A small image classifier, trained from scratch.
Model: 2.25M parameters, 32-pixel images, arch inception, norm groupnorm, activation silu, depths [2, 5, 5].
Data: trained on microscope photos of single blood and bone marrow cells, 97085 training examples.
Rows from block 6, named by matrix and row number. Rows with one number belong to one channel. Each number is 500 + 40 x the weight over its row's rms, rounded and kept within 0 to 999. All counts start at 0. Numbers have three digits each. After the name is the row's rms in percent of the matrix's.
# r30: branch 2 reduce pointwise conv (model.blocks.6.r3.0.weight, 48x192x1x1), inputs 0-95
# b30: branch 2 3x3 conv (model.blocks.6.b3.0.weight, 72x48x3x3, transposed), outputs 0-14, a 3x3 kernel for each
r30.0 093:527475494460506460529526468571501444554485512513501485464515508437468572453520463493494498498455564485441523517495477522480491538464486555530434478483448610483440489522430504513487525505438466514602531515479523491557466548503506488527536434465531508553530583512506406457587605528494509495
b30.0 098:484564537546491485536442436483498473505519486522517502570438466582432495493464543558474516533494529453494483492543501492485496519474517486520503507513537512462493468467411481540495470546541407452464441481481569512493485487469486457513505467468447453465473443459462491499542462455519459515566523515574492480503528454430532500429445443477429434449478440545423421487450482497580611513476455543453473552500490
r30.1 103:461533475574538542502527503529458561454463472523482507511507557552484554422513535508470602505565483460473476537610500525504442525498510464519532519493511501430563547536507547505559507519494523554558501485474552570507467493515428495504443552552501534519479505533465474474536529465532489539
b30.1 095:460482507495506551510560533465435432513455448458475490448497478459478504498515543490464467500527541509529537484502551471441594476435572577575553448547510473442421455515482470447478547482506457516514461447507488475514454599558456440488520510480465452470459468464483484484423459561463530509462544550461495554466507462470547423474416471544453463564541461486558612461522561516494534448484482488485481548486532
r30.2 110:475500500502460523474466425497421545495501486524458438461492435499513509441568514482441511574472494525522623583459517471614518542438486497572514495457484479502522482496561514468515507470525429560467498542537540497515503464490481473492487523494430532524516487527532453509488581519634484464
b30.2 107:511522489489493515492480525552512467514477506561530560486579540496534492472539514463486507462506492454489516555480492501483456507467495582553525494514477482493420399462481480557532534515549467488497462496520469486499519508532522479541470470487502486508458457462467455500518485532461481453480491437468482492497451540582521555465514517489518547511502513510518552476524521491551514476519496510554508500480512
r30.3 107:423446561506565490480528475532520586546405503546517528521605518592491538455498531519497521463571540536491500571575644492539527541563414493515513487493507472494495478529516488484511514529482441450462492493546527462499478479567520470521463486472471483461534471465491626535460509491485479497
b30.3 106:477473496465463526497469490531483448503469487480410520446457497432418537452465490504508490459520455455544473474492540466510536462499621506481566493521506500551486421438448517470501571471442504485508467466474518494448448575470391499456438512465516514500482525536483558540445462572497503491471549470477544549455448452533494435478453460487493502511527511467484520466471504453459509504438481486483455495502467
r30.4 103:495526423451490440526510488501537493457510502508478466559510441500447450513546547502439494518495543454496602484530431489514517524433443539479490484509467535499471491435562550539480527521520460518490484496590545499495528465505480511447544544549452513507512445477561435464509472536494432492
b30.4 107:477485481498493501507533492513498480516490446507538479369459505395471484474554545482491491504502487548529521482455464506480445498483479453497467488571562631676613440509504394518548399451498522492430485485484508477493484514499481540503491514486509527505498517451561489460446495528477480470458506410503538461501532507468481528640653514552600530483518469529438465510462445494440404465464430507518440503457479
r30.5 100:460511560545488486554511491426506532419433518517480437499545455525509488451480519509488569475484480482482499538543516508485527441508531575460481427433483551457492409467504452553562555511538504512596474613464464621495489435552507479530506466526542552519512464565554503509630482568513513559
b30.5 099:519492504478458462392461478499501469458488467486454510495406463444438484471518549555461389542502415485505435459497538496494521493510517517486499528514484457477455514483457505494473490529502463489474486521476465515493507491439469471488479424471495466468510561510515538496528545449562545488556516471497517497469492508422480480460480472428480493506472492425442494464459532522502505496482508440425475542517437
r30.6 107:527523568578504499533497439463501511495471551544554466544461503484467542453578569564549577480455484570538475576505619478531515537515509456461626521538555526506478506531578551485544451452486505470569544573477525491541482460449470492493473449526526512566539487491502501454475491493600496418
b30.6 095:461461511479500532498542560530476470510488542514494508483499507474490499516516485447534403441579498480516491498506444527474437475476447520512575452453465471479423501421490552441437542494490491507552510473527502458491455490520470452490501544521458471468453498515503558535495485600451502580465506520512480451518472488500523487460491479483483469543495456469554592414498515533542497491511484493528457494544499
r30.7 107:489517466600531595513468485488503592473427518497447565490494492501446486492468508582540457532460432500491493581483494487546497484470481513487425522569456535509432448499500508462543530518513479528500502477471487560493540453479523569492485506447484499467593544512495471450525483520440523496
b30.7 096:504448491468434497591500522476459451499512545481540587470511433483493455518509490444475444520485484482567526506487440499519454551476466451451547500460547462491502557550494640536479561482419470453462562534470562511449523509532519498543511472515495483513483453535486532526499451521514471572496446518502485495448502509455486478503480468494478505462448508512496550571529565550535595491523508454487467485546498
r30.8 089:529495509564446424485508566475568505465506451486509503515503501448448523476530532456477461513446525557488555529516469500507505453481491556456537533508514516492544459565478561485449482482506561575499487500417536493534505500456568484616481503424460461477508528491482455529528462558617569425
b30.8 094:506571468475532467571552469447502462505518471499504478580464517504485506532509557509468538523430470504459489545491496535546481564544492480545522483499475502501468436476556504508495546492492486464505453491565542499536494501481477488460488469372482522522505506510477479468519501530545490510499442415488506535541503489584513500489408489426463516488527554425424524470497518493533599481494527511518468491474455
r30.9 084:410512461479507527481516527522484453540575485466558470453567473533563469456517424461451564458559448503546567538588499518493522491520511434536465539554522447507431466537520463521538523518403463487546591559478564527466485540530497462517469513467539458568540585494492520532507507526462551541
b30.9 094:538489525520523518447409522522471489475472504498468459448452509443439508462481540456495516484550538504499457484483479457487472478479508487537519426485433442447477520460402457456438428444514598510547542512527536558554485435505481472487463546552493500443518484486465525581510460529500475515491481530470482500393495511421506495479486478569437448589518398464478516507451483485481493420469449472470493509489506
r30.10 099:547490574480441595480482499482487569440481465477464544433489446488519465484456561536586496607490509493497521496535523439515477469549471517466424523532507484445518484551528570532412464472518472508450443474612481466492518491424527558475492454504483467492450506507487459567476559468485503502
b30.10 099:491560447537531524504509489514485525523553505506525469501569585480512500448510484483462533517508503478459447440464453471432467521491474540480500495480503606609637509553492503564518482514505608565552513540558479489524519461378578534503495479562475491503483517505558535518477488536465488544428431523473505544453484485558542498572496417523511407452447471499515538423460510563486501445458540509527519524519440
r30.11 098:448507518528499421536413468487463506450487523515556498493458479542448471492480533518558520586511519456543469459517481490502506472524463506463515568516509507569446558535533493549460505562492498566457486507518491584451443447546445511470503487502446548475508485538476448437509533454582595482
b30.11 096:485523519515515514479486500495476469490512522462471485495522526490528535539515468494438418531475470485463453547458441508465433540455461544535525507489519449473440432472500472517476550550470513515512535524542535459438485501510490455457552549496540480512515507505511499439478463525467490526481447526444459563507492546533524512494486491458430481501511513441444532503529608574646631478510513460508471507508502
r30.12 100:458514469495485500469528543501492540495450471454514553447458546453498493443465430470474434482532483524528544501500464495498477500483410477438462476505495459530552471420474545514452447560503454512474505488411442532519497460498547473555449541480503478481480541471517474404501429451437497560
b30.12 099:441486516489533525526515487481513538488521456487514502502558512484509515513545514529499480530519571484530551463502480482528519540499488448513481532541489490459478494500517497470484520441481486547512509509462490525507430504500448506515507529558495521490505533531497450475374503533418486531432513564507421436493472458497469415485486512499424476574557501516563564545557573522568570524472485522492521524481513
r30.13 100:498552516465517491547568490468504591583419548489517567457477520478500511450491493527467443439517506486534499508454528558499411450460482501493470484533422549477509459501541507486463529496429480476455489464533423490512519504472468507503441516436419488494545468457475514473460501459617495520
b30.13 101:449477512500488488516481463487476495472469583438484506522468445453448445484472442475544471486563495488537486461492528469483522473495463457407522432437391481454407581481472543529501493512499461480508492494502467444480461528508485538496514510438468468505467452500452486506433497567499479566497455473462451478484429408514473456428423441450466428548488432480576592523525532550544494476482474526551480510536490
r30.14 106:450512476425595435470506441522443475472479474535518462430501432489451504520524457463492452474402510444490605442477466479433587534450562458487495461466492463522504516457530442473465473504498431491513442474481453503480488450494481459495543536514499565471496477468543431535450484513449457443
b30.14 100:562537560499507496502466488526515464508513523533558490463521565520516515536564517507559498489516492518529517526459544516507572529503574567517495508646513416476522540521533512501525458473458518497442537523495498547493504519546466458539489429400513542450522540489518526512458535421506549432592640439541627462520583630434464566494598571474501595523476561450448430505444445510518512535525468494528485545513560
r30.15 087:464497439496438451461469453501455413547484427573436529586410580497471537446488461525476604473492536590474424510542491581553448488547484544544449487523521468438488516470426527476459501496509463551452458553446499440526500439533478450459533486491505452471527487471490504488553433476450476428
b30.15 095:482498491506582479516578420500465494500484486467473461507534430474536519453472478476520504514505490500556510485423537514447514473468459443574531451475489485461487522552554497473538543542514478502484460458525482493504494612583448471470484472421505523492473494509472511508426529443442537539478519607444455599475462482476507469519466502519537499513554516562498462452480471414417419542476443554464515571469508
r30.16 100:425481497550488522469464443479499426516427463416463430466480524550527472489484481498550454562433557462470497527559443442501453472542493465464403527442409484454496450453427486505485491509501516469582463492459477497544491591422502494495504462552497496473515553445509513455449496501456537513
b30.16 100:513509459488551478506536503547543563486495461464474468501451511496481512423457529457490566489441577515442502501483458486474439481427487447453474450477474491483485459493494488541479486456428500501523447481527450469512551459480595502560439453567480476441476521528517528541517476480445503530524499509473496484529491457555547450446390398538452427566559439464551601509572553538548536500477543499500509502468473
r30.17 090:506541462575457526526486491476534574435438478524457532456446482527505499458467467473459480420498537415427514469559514488499446500525443503460471518510479502493574403487503515506499475518527471459416570528495525528576499472460478554427465493477466511463545507591528493515474505478470439442
b30.17 103:513536474507504494517537494488520481523521512483492528456516549451479578507517587518477535533454543512526546510446423493452525527487525519571592487535525504534469459485549486479508531479480500574595459511642475494585527523468554549463513541487520515524567542465530501456407444497439498508444489479466481566509413414613518404486446477478485477492540521437492562438499537510528525473446486462481446478488503
r30.18 110:431513487472448474489465463478442576482459445529504430486549427428508427446447519540508487444530455529496480510520435604547455477447557466489470449427463494537561553482523448512485500496460516572473488478479532525469478463433530576549506473582486546449501523499527474516590496449447406508
b30.18 106:469494527524549468518525444457493494465514536486455497477570534460543561437481500476471444532517489509539479486460642469481540474475506534485509494521484450475475536589482491517530521481491434486458438454448499489488433654467428490448514504453510480465464469493473488500486597521493539446496564530496536481494499480499435439490501478506525531516534537542519497432443494458454502483450449508525472508488523
r30.19 083:475552557513517494607568436431491554533481517524494526517566503524550544521481481464497500457470505389485574532505487523467567463480437452495497509523485495492499532470466424506466514419475458504541487525465499498512496462536476501445547507499517471494434471457470442507468504551451460460
b30.19 093:499512507476484563497493509515476445481464477525520540526472464480454500434517498560484517480489504513517503484485542534556546508554520502425494495513500445510485508529471464530522462425453452440396488455500536479495502542381487550502510442518598542445501478457493488470550560410589537437605528433539600497469530524426373505498602526469505543494527565519518479501484415491465491558484532485502436483531449
r30.20 099:513536483515477469548476456478559566452464550499543532573513543532449484473449484505475513448566446498532441474532510488520436496501475499504532460458441452431484491487447512544516542470511440503442511431478461559532495428503455446462461456542461526450577458452530509493441488454563537414
b30.20 098:487523458467484463494536498526483471532518525531507522463454443488510486526524532494567532512548541474518493441452526448469538474463576489529510508481448472456397491490514518461477563486547559572535467424534409440561416559519467495458529578455495498525463420441423463464444541616457522532455501483509484545455442434547513407449451460547486446567544501490589593501606559496603551497543468481472459486473458
r30.21 111:524524440481488477450530449497530473456511513441551513541472576470526517526480485531490478556395509522445539505436509501477481498504512541444484522553393483499426481454481502497475522448496514414475489440444409505488519497531533565563587484438514452454454539467506466507509501525456588469
b30.21 101:488507451462530475487490475522552510518495479519563507615539538545523524495501547493485546496453513569507546488494513486548501500540479487463481518475533508452508586457463541585433493551505429453487508451439545483428594469481562506605456414572543485499488502508491552524568507392540510430569473435543469428553490486439452512462497524464470500483464488557524456465485497472496518543542534540483529517520454
r30.22 099:480581492484565576469484476527556474496469421453426499473579422474600453475425485497464497442499503462449454456593545460503447540466499552633473478473491440443495506490491499509465489542466469467406478539528530508607468473496459465528507473469425547487495559469494433462489507507559514519
b30.22 104:506552585512568619565591581510524431548497466532494489458460495451459495433522518541476571543465525561500523492476447509502481526475524528472527484445490499511450434512471431532501457493477452527525481508558479493553538515467530520504489438506466456448494424403483437453508453455525411454591487460480473451519502465530569506549476399590545430550574502541537603553519532570538512486497530515538505503555489
r30.23 099:450480484470569448503497472528467523476412454535434465400499473453436498498435483475588484443515499492499527449517436496447553603525488529532478527479506606543559562451544442519540558579507509501535501515565468466459428499461455510446458514518475502494514476574565503423475452455456500491
b30.23 095:541471522541489534504491471547513468495487508498479499550537494521500464490511489464469512454464513493504526570570534528521502554530610554490507536552536502482502478501493458486496454450492455466516483459516537512461461575483428437457512421378475437448501475472518516509544504448549479469628574400563532440526585513456520521509490522532576540497537539553471456510492472471544537510529482468495467461508527
r30.24 098:411460497465526447484522520468525498510464462514461484455571453440466441480485435498488484552502529515480568469514478425509512554475477568463477457490522560428428512400553495493482510425515473412509405516457559481462504463553522481546601527470442440499465471536601475511466521578471505486
b30.24 104:484542555507533514472512509555530459533480475548506520583503558547435545484499511528517523504540524513539518556612521559593525584565496536540546534554504487540535535499548504526513462469478473467511477465502490474454496582496466529547449478487521499479500495452567546482633510428633554456604586511546529405522474490446457571534575569514505571511490559521475456483456500463468556542517522491514493415495488
r30.25 097:567492481467571494418545540461494444461508480507557575516513453562484535511554476489548468522512461532499498454444499483462546413518481533486462419486462574523480576482524456520540536467486519474447462473425544503465465501578475518518590448449493442493521466549519471567517465558447514498
b30.25 098:551528525520469474493451495494518468508474507505528520515469589459456507482492484555564507506504482461466452579541486532604554543663548465436546481490498514507489490456498521484481504494511520415420566465409566535434491470460474505425493530535527490488505568523518584578514564447561504447583504449589615577495530571442427526469527519485501537508493571444438450462490525493539570489492461491505518531522447
r30.26 094:522500501511545529426545511482455509492473513488461488473464538472523469578485470434512499467423470505497519603491494523512490504468475468474480494472492466495581575442460572457521509485567535430580524580480521473624545464483498454565482528542549480604546494538589533500464485446475473467
b30.26 100:476473525453469500500493502469475479503503450496561498528534480529623515566591583419486465488513523501493537530500521534479507458473509542560485495546418505464450445492504472427495493535542476512508470499550469522562436469545486477531567529551480452471465460451486470474413499515428488498465527491422434466467468413537524471460489581517511486475515435532580544489511461495472436511523498510495527537442524
r30.27 113:515428411507487486500463507444558538449508538545484546464486526501451495508476468511418453521477482497485452500506458458554491470513483509483483534598473622484509470441521499467549487502456516505572472465478474485502467526500456504562430454497538458509464512511467501479472525456512580476
b30.27 115:487509498480507482517441465571547526519496520495488509618501494618500444598513478481495492436460519458479633493557493498522468516534466496525557444488486448467550497458542487482514472559484430506463500488492520491505523462541484423470527511542481473476494479461518456485544447422570459453563447433563476445508497488437521525520485499474475487437477491551466471532461440502471419507553441540549513510499470
r30.28 099:496588483566463558476544507501550470539473517429457517538470558567600460522544471499538484542434535458490499512502515540475486446547458458470528433514510581471519463446554538467483475488487455474559550448478487471533430519499469469456510517452535521531459549533552439453531494448499459539
b30.28 105:437402492479512527486521480448504532495491443529539486562483452560473455522503498457473519461479581500469577508440455467457508465485521497459485493498466454473480465489403480510440462418442454444409493507440523523497536480428570486482436462612488518489477524461488486498557519441509487474520478464479512516482500543439458534458529551521466499550485437559542574500480509548445482532538524443459518516446472
r30.29 094:469527503571542545497504461483490570542481495510486455464514436434486488412437511440423462566457574467511453481517540430612462521485449554513522460547535532468477534429462552479534510472537458488503454566451461499415476460489476501543458473497490430522492473443494551512447484455560536526
b30.29 098:459478474449482548530535563465458509491494570485470566513526525523515539511502477476504442522531471468501543513539460479492483491491499467445524449479480443488478519441472584514463607529467428473497467439490463431440484497565497453505524498511467505554495527491546496492461439551490473572495480511495449427536485482504483464517458461481521491508486477477474568556596609573594542509540558484535479499567500
r30.30 103:567474557489489509471491474506541571539439519528553506512479565482455498483481554551515552504519517525491442443486615458502472500499510462473553588496570487499579566471468511440505512475468509472497459536481550443507501460517546524434539463476481444595486429538498456470492488469512544511
b30.30 099:466491522473480545497463519504440443476482531478494561477535505476532505471487494494458490438483433514532453502525477470518543430492557508511513522511495525525489492490438557454480539459503497493488505477518470479499499508490490475490542502469453534590437500572482525461446444567453480573440474574496528588503459495469452439485479468515530458515519506435469519476438456533472492447474520470480533516500524
r30.31 100:650525470434487515486498537503498502481565599526464632547472551569512447518543549446513433450493480507489473433466521474497553496517508606485541525566467474466461525506471499516492493487436479492475517550454480534510435500443466479473463522463499499537484532475493507447479540522501586479
b30.31 101:462508506532540478462447479508518546498509509508518469507460524487501501496520530499494467512525528524479464494535516458563515468536542562513475529503511497476470450467500440466478464531513547489440532469464519522508523406566568442486505530623547484490562523455510527486539525461581503441531461423487522533531529567455452456509492527519445523526510490418464477426481459482508503491526533464535508535548476
r30.32 099:484464531475497500512526507418423439435550464525504460498595484566605517560494461516529504575484426516430548465471567562529478463491559555492538472472496474432463440506501551434474513477525450465445509426438599533484521500456554496592511507546553515478532508492499486541458500554505498518
b30.32 100:483485503444500528428475503509484510495478469528537491567523508510480473489512488520470499494457444510505475513476457497479467505487473521465506516461473475456457504483459488523518483485499478436427523497461557560501483477448511516463450481554526539503510497472500530528519530467412466480480485475497526535552491479497458508479521442493531492494484546544507452482458493505502531523482500538520505522523472
r30.33 098:553498500476505481566574543517526533477517456495483473444516496462582456568451538443480485547444475424481518467478492505519510503469469477424485527478527517439554539438541498522428450515479550461595471579496541464543485487490422513509473551510537483592475489513483460476535503458523498530
b30.33 098:488458499475466545477487523452497478429470465499502468531474487550511486584576550470454459496438443455466440561518489512480495522441423501490566526502464525483417469454481470454473544493529457460454466445437494454454472474472506481456545539550513530496505519491485502437571527509512511485454470453459475469542540447554533540476498534445513486442462552524480487497448428568520525505455534495479481517496478
r30.34 093:491522579493563461500514507491530576503494524573473462555580522484532479445487455499522434501534522475406439472517552451553467455429486519512491470461479508449586564482427471462432477431467494499535494478385494479414436434542521463469547531549554485453489551546591489488569513513487477518
b30.34 091:454501543474540528479522502483472469502470483520488466547454489486437480473475481482470482440488537488508516518546563474555567493588588545509497495486493437507495478500425466508504534461473488477432501470437519518506525533433486459453466443487460514508484525504479521587541526455563498452558555471560634549491490510465408445471475466519496490531543526499538533489484495476478538515496519487508447514534547
r30.35 100:522434499441484429480517467468612519474462467478521473534442509481424553447556464490449509531458529512487550522445503459628569493458452586472516490489510575501542502473439534473484474498514489515570476543435540478503529462490472539535510479470483488527526416464466473522445517453494553475
b30.35 103:521542522515526500481529497497505533486492510515488499484418513483413426488418418493466527471507511445496522541485468508463468454492481530578561503512540456461463476482509503523529549557573420475487461479494498478469495541520488529518509505518529495515492500509574516558475465526463492539509469514447437428492502466510524595479460493480516494538522520488450472441438450433437507527474520556479495527504444
r30.36 097:492540476471476431514427490482540449508445486448551486518467455490440538470530471563514511500544542499491470492531572456520471523490499571488579494392482418571473498491495461526487511459555521514638488503476533582481456486488505550515476452472515482488500489499499496458515504483457509556
b30.36 090:543498504466471458403453467513488450490477449466487502496423501472456546518523630574566452511537461461474417453477468449471449460473490505598568472463439501452456497419495530468500543549534568548532554517571508534576484487525522527461496486412483468496479549540481500462519476471488470495468470531477505484462492530455473561409414459484456437519472444449464439432505526456494517525462499472420447547522477
r30.37 106:392509498563445484498500486524500505542504419507445481426491442451487461508455453430473518572476554457513498493505483439487498519505450527431466489481495512441439500456490434499494515479539478537532436427600477494425552487586490550534618531468470514474459503443467462479466530525505476555
b30.37 109:530447417527484453508529461562539461517467463548510498525488475520505476479532523483443583459479593472524550520464441513436458507461534483474454580506486562570533557564484537621461477493426529496517517455490428436470621531513549481534445425497442477519423466481465501474548466477516489543530518516495491478459532531444457529586547456522551526501500536470473491503547576539512522543519521515505494512502504
r30.38 095:444514437524501410520478517441482491454495527511462572573509621492444510505470449559500535533528589502470429527476534485478538572467511493496501480447536510504493465524525480448521507444551565571496535531468559467566457561461488542532510514530484525471494517446495436451575476496488511470
b30.38 100:451519466472492461465488448478484470500541422479509457525455459524578602531509579480495489552500530540510509502459500462473496485495488469580502476460476550430413477488546552492482487527497469548625482484582525521562442536494442522503523517529441459452451455456449461393470480471462483527468496578530511581509543492528510495460466547514493518472508526546519494485503477444422420544539542464449504467441538
r30.39 105:497529583440574472467511459427486490523416502482443491537516503513507458475573477455541492447495535440458450483490485487491521537524506518492534519534497575500564453487483600512475477468445492484599573444407496514546450466536507485468481539535500439444509482554537533502558528502469506526
b30.39 100:494490550517484479468459484495507487528502473527497459558481436561498442476499469487493472503469533525487509499490461463556536494556583474391429456473468414460480513556495453532528476453479492543504445499583458513636520517422514480404514437434467441430470421446456488509468466447564553489562577523540588512487489543549518472549472448550515446550540553455468530476519534466501486517546560501510482460508503
r30.40 101:520527519527495507503508502558549540481480435484431536449545455459545452467459476465549497505500469473524466457550451477455569535493502522484527545478472524467455467460528495478487470595422549487521475445509435463477480499497503507555471482439513535504409530501486489430540498591486561517
b30.40 092:504497488500508501483470482532539511466522466502496499531501496538458490465504505512451527484510531476487506481514482539528459581556545525468484570555534495555610497510445469540441437467447449460451512452413514484463513464456485395506462397503433393461502470429497537459620508477566506437589534424646630452531656600422496610614576475533558550488516543464439515471428476480510499540510487487506481483558424
r30.41 109:526504456492519503549440459487505529515417598496559445506458431517479470498518553568475555547453540508572512460454537484455477464493498505470514451504529485507547464519485459535504481430522478537400507479481552489510537470502474512529479445505442501551558436501514573469541478522454554474
b30.41 094:494469478524442474496438490471460460470531572468447548481468460478460559531504546478502414521580450522581461529450412569481426522475426456488582458448504486479466589503532527396437492484470543471475575507458523513516466478530475480518496499476527500533479526548477507519467407500486483495436497518469476473470509466491474471494487479465489445475473443520468443504506501505505487452464476490460439500567486
r30.42 115:505513469449526444535441497496514483486488549458476540505496494546498517502546539472523521484532527487469443401557515423454522544510424488468530499450506402454499519487451538461441466477463552485492499503494573399562487508509523545533547486442413456500533461450490468436498445541450515465
b30.42 095:493543456505513448513474455430486563504529528486489465511426430502475538514459531492473467538475454503484493413427499435469528499528571508525563576526515572598505452452487479505499511543528506529561460487612428470596489477518491503504418475528490481472464485484454442484454456455479500489457479461476480536496531483475510470549482474524530497474505484417477472455507509459478527548510575532491501474498500
r30.43 114:505465535453539466457542418470523524511425526509486504467534511590491459519466482494543462509531481486526538423511468554505499469471479472438471426510483510499522532466462477499518506554520464439494429561427434566462463436483458537458515537579435488471506462484510519417503488502463507542
b30.43 112:457572504497511484520463450473457436481480479502487498511518516439450470418449480570524473530508490479459504478528641469522624487505626493439467442491491464455447452440501493495521560541513459484440460466467535492496418516443439460449527520438586532490643517477595486483447586453500576461502564496475507597441437504446440454466507540440496495464467491467487546524487525503505500509525486508505510493454527
r30.44 096:460572442496476487431445453503482503477442447509464487490485479493503482489517497464474453565516459515487494467557592427490489547515489574527502557570397629446461424542547558501438496469523528488500523371536532469555532510498524561569547478431521455394458579472507542504440489519520503509
b30.44 105:466470478465503487508506442510526546486451453568531506631538469596495488543527502520484606506449609552508552490552472529493450542531481470488449544535476548539566573556436488601455425496471421474541468448501487430487573543557558514544430361466466465498420448457468502460566450455491458496530473479546430484534477504497538550535476458569519489499530522570464488510481475494508508575565578531535536498483515
r30.45 082:488472514506504480535509444527432442471436503444428481468466474472518519478509539505459472495433499483433451432411494454480497417494538461442464457542515482505558547504453501428535506540481497496472467500527487468481447493557426493425506482540477431453532483481537467522459527502558462477
b30.45 096:534507478529534492485480512484490515495496505517523480510611571529527494505542472486531505480477497498455475543534483523508479492465472596561539512547471433468496530531532520515515484483458528488489554562487568580522566484491539482476476451460462474502496473479498483540462489442524491437575508426611580552575557633503491523486503542514469518531489495520471488497441478534519503464551537474520499556517464
r30.46 094:504484500459497487457454461554467464426455500415526493452534513547518572464445503460510475543509491517469511477482492439495470489490455473459446493447454549535429525548567525501474525453443452487508485442555453510529554480464576443470482516408482442459496449511492478475468498515496471502
b30.46 102:545501511537491507500492466562551558507479503552496460630547591607524486506455422524497511511518528539524500463519442542545450553538447513487518523571513464552591563578508517612549451455434542513484541536522547494494536528560510512527473464440475479483454466429476477494553489488511523492491487448561485489482489612468485589457569451462512566490450520506521412457479515546527565497551477523551525481495479
r30.47 099:451462507425589442488488484520527495457557486581608453546445480436480545466458495493482586453487498499523480469500518520519474532486563498581441436466545474502499521500484468465494457519466501540503457456506462492467495497441470555502469493541429499509516469486492458483486465491513565436
b30.47 104:437491542493531554474517499484506450475522525473476476450513580456516568475503528464504459510540477513527512572461536504425530494417536572609575448539541432453434539506519493500477520524506493499448435471463450493497446531574448456429492522430485463492482494497489530444446467588488528481495588526454542495485526512505537544493459515493504491532530516525503486453434465437438450462525518513533544526509561