A small image classifier, trained from scratch: 10500 steps.
Rows from block 4 of a small image classifier, named by matrix and row number. Rows with one number belong to one channel. Each number is 128 + 32 x the weight over its row's rms, rounded and kept within 0 to 255. All counts start at 0. Numbers have three digits each.
After each channel's rows are labels from the 100 images, of 14976, where the channel reaches its highest value: "strongest on" is what is common among them; "patch colour" is the nearest of a few named colours to the mean colour under the peak. Only what is clearly more common there than usual is listed. The data: microscope photos of single blood and bone marrow cells. In brackets: how many of the 100, against the usual share in percent.
# r30: branch 2 reduce pointwise conv (model.blocks.4.r3.0.weight, 48x192x1x1), inputs 0-191
# b30: branch 2 3x3 conv (model.blocks.4.b3.0.weight, 72x48x3x3, transposed, each kernel summed), outputs 0-71

r30.23:093118104101149152097145106070117113157108064129106255094107147130066095160106104103086129121105082130141111162140111086165082124122116174100128101135141097133108132141151080150103154155123173125089127169182166122157123140200121166144141099157189153145155133123112084099126116099132088141114123082080163125145105101115112066149129122161147159133115120113115138113146117162157116111141118104104128156123120135105128133144181142133145089122147131126151156170112131087174083109122080080141083069134140132200248120103067105087136153136153126089133158137186111178130030076137081132
b30.23:161160133132115116150114200168152147145100108149166139117144097150160139182156165175148118141150162128108105123168153071199115072144149206112123121183143063185147137147166188129113158144141174145141138162157155165113
strongest on: smear: peripheral blood (85 vs 16.2)
patch colour: pink (82 vs 22)

r30.28:085159185106173116146162110143150163159181125151165120049167179134133214121102184115112135164133071102150132184147198143142194131124146079166111089142083145129104141166120125116088129131088132102116151160135185192163077087096128164159185094089184149122126115166129144113113178158154096119112118148082109114131102166099113110122113167139057161117151141100163092154122100168141121078114098107095147060128181117038131155156176147141164153133138044146113116120084137120066120137078119120180093065112120131132133084135135127118134091132155107109104141147134172140126069118156117139
b30.28:143147138151098127131155095137135205162128082133148140146137054100099086124123110071095088089123149135091028135079117118097102120141170113175085137136111082101079122095100111118134093120172121130094124148131200080129
strongest on: cell type: eosinophil (88 vs 4.2); smear: peripheral blood (83 vs 16.2)
patch colour: grey (64 vs 22)

r30.29:133203117100148123119143216091109119152132159116062107131112070081129130114130100140112147087083110125114086165184116164156119111147144144140160117161095136113116129152117152075151122133131134185122093155103149147117191089141083087097128117052140110084101104114124133126110148110139155108115169140090075149151101119112152170113100162109166092109149177078198098192146086134125092075141089106107086105134254106107119132062142112112177143115111107165117137139108158099101106135163221158146072078092146139114123141114134107152119095131140091086164138177179220151121109137137111131
b30.29:106138077119121191117109120120108117120145117068145121077083064111111099117160111111110128070092095088102132167128115147102101066110135089102105123169153051158089087078130123108156109158090157111094100098057111082129
strongest on: cell type: erythroblast (100 vs 14.3)
patch colour: black (68 vs 1.6)

r30.34:121151126145118078146116120134144109093111186147165111072107069127148124117129131111067091100102082070081098184170110090108173154052074145106125097147089126092115128164121128140064086145145108076125139183154111119147135098108108131144180093111159117150132140138147148154121167100136117099134118158111171112166149115098135111104109095184152136156108212115184134186132192109113119196132107179089189149165159135070147146146167174102086139196118101160079134115143167141084125119179123158110190158145179140128115079130112132105076154165187105169080129096086175117133139173168091128
b30.34:087126114145133099116130132124099166135144164084125114127031065137127091086070053109095135157096137147131086166131098159097106161133116112213133187165127103137140072088151154121135118110139091096126110106081148151093
strongest on: cell type: erythroblast (51 vs 14.3); smear: peripheral blood (37 vs 16.2)
patch colour: purple (43 vs 19.2)

r30.20:102111172116134086127163151122129156098146118129144132120109102147137182111136201138091104128130163109121111124125185160095152150159104080092137148087116173162155117166150157097092067078117137173099208123148098084131110130123069141075081121107115117146147108146134092178089118051094087060139124087146084129075153126121195111133171145188133126131093178147118193073101154092127153122125124186105139110123089127107175140101092070136095165134120056125090136052123124148097106124128097151149177073100166177091130192098145094134129106116146075119165120164099187172099151124109181148
b30.20:110171151085122173148171124116105172146101157097137173114143123098044066101101101065150069121100122106141062155094115140133103080113117145153090101174111069117113125121132118093119156079128142068119116082096147157161
strongest on: cell type: erythroblast (85 vs 14.3)
patch colour: purple (41 vs 19.2)

r30.32:093126150092113080100122070099152074080148079147125070113071109175120183096136153150113157134162147126083157149186150100148196108104175137176071133116095078048124092141074123117105071173166191130092051125121149102158111153136140107151149090114140120086132082168104088110131089175157168143081074095120088090142132144135173136129111162148151168120130171149153153097175116149104132125102115127128160126180137111083154152180124174152103132120115094150178136143159172110109177122133126160152144082162096207114158073183138145172124116140162138121121186105166140175130156165144108156
b30.32:142128081110116179122057095145124156127112132137141183070148078131068101094074078155134118105119096076097122108110093120123150128117191128208091155108098079165114093113134069114120128134107149067095106107117132099100
strongest on: cell type: erythroblast (78 vs 14.3); smear: peripheral blood (74 vs 16.2)
patch colour: purple (62 vs 19.2); black (25 vs 1.6)

r30.6:122094192189149126127098086153099111108162090182138118102106166138092167090133121094138083178133095123105187080115102124088143101132152104120119131141180107148116105145171194081166159127104102192102163115188131142138108073164090129162132118121132140109168180099089126165209100123118141118146138146110127134143068215193156108117147131097172162090145133172111143063151135074121108120120153144148135095203090114181134146137133103067104082187126058097104118159130122186146190118142128054097164165140124140135137123167131169092086165180164151115143141119114148142180132106132104113
b30.6:127119160137111136154160105134173182165152185078141200128180137093178063106113062080135141067120182142098134153086106130100129128180159181096168124130103081140121131137098094150132187130119109145115135095116096107136
strongest on: cell type: erythroblast (96 vs 14.3)
patch colour: blue (63 vs 10.4); black (31 vs 1.6)

r30.33:246112102153109125109065128086098083188061122127111118122108099089141067105080091100153135119082157166142103158122090184102103105105081135089077131165128152151172164115078087106112108101227164149123122091055190113166150153099149144107184141142170111121114150132148090114114118155107160116163174152127136128127196106112077105156113157190097142164116141123115120124112122095095085102139068091071113084132112075104105131114121145110135071140180094132058147116129166173118137115117129155129126112126116149127173184154123120105113132161126155150108185152116174188158137129139161116
b30.33:105092160099140185084148148098090122142078123142145103167087144131107077123105153130079157082156154087108055181167141122119103066106102076106083091136141073164154126119122082126106203134104150128173158099114134132109
strongest on: smear: peripheral blood (64 vs 16.2); cell type: segmented neutrophil (48 vs 20)
patch colour: blue (74 vs 10.4)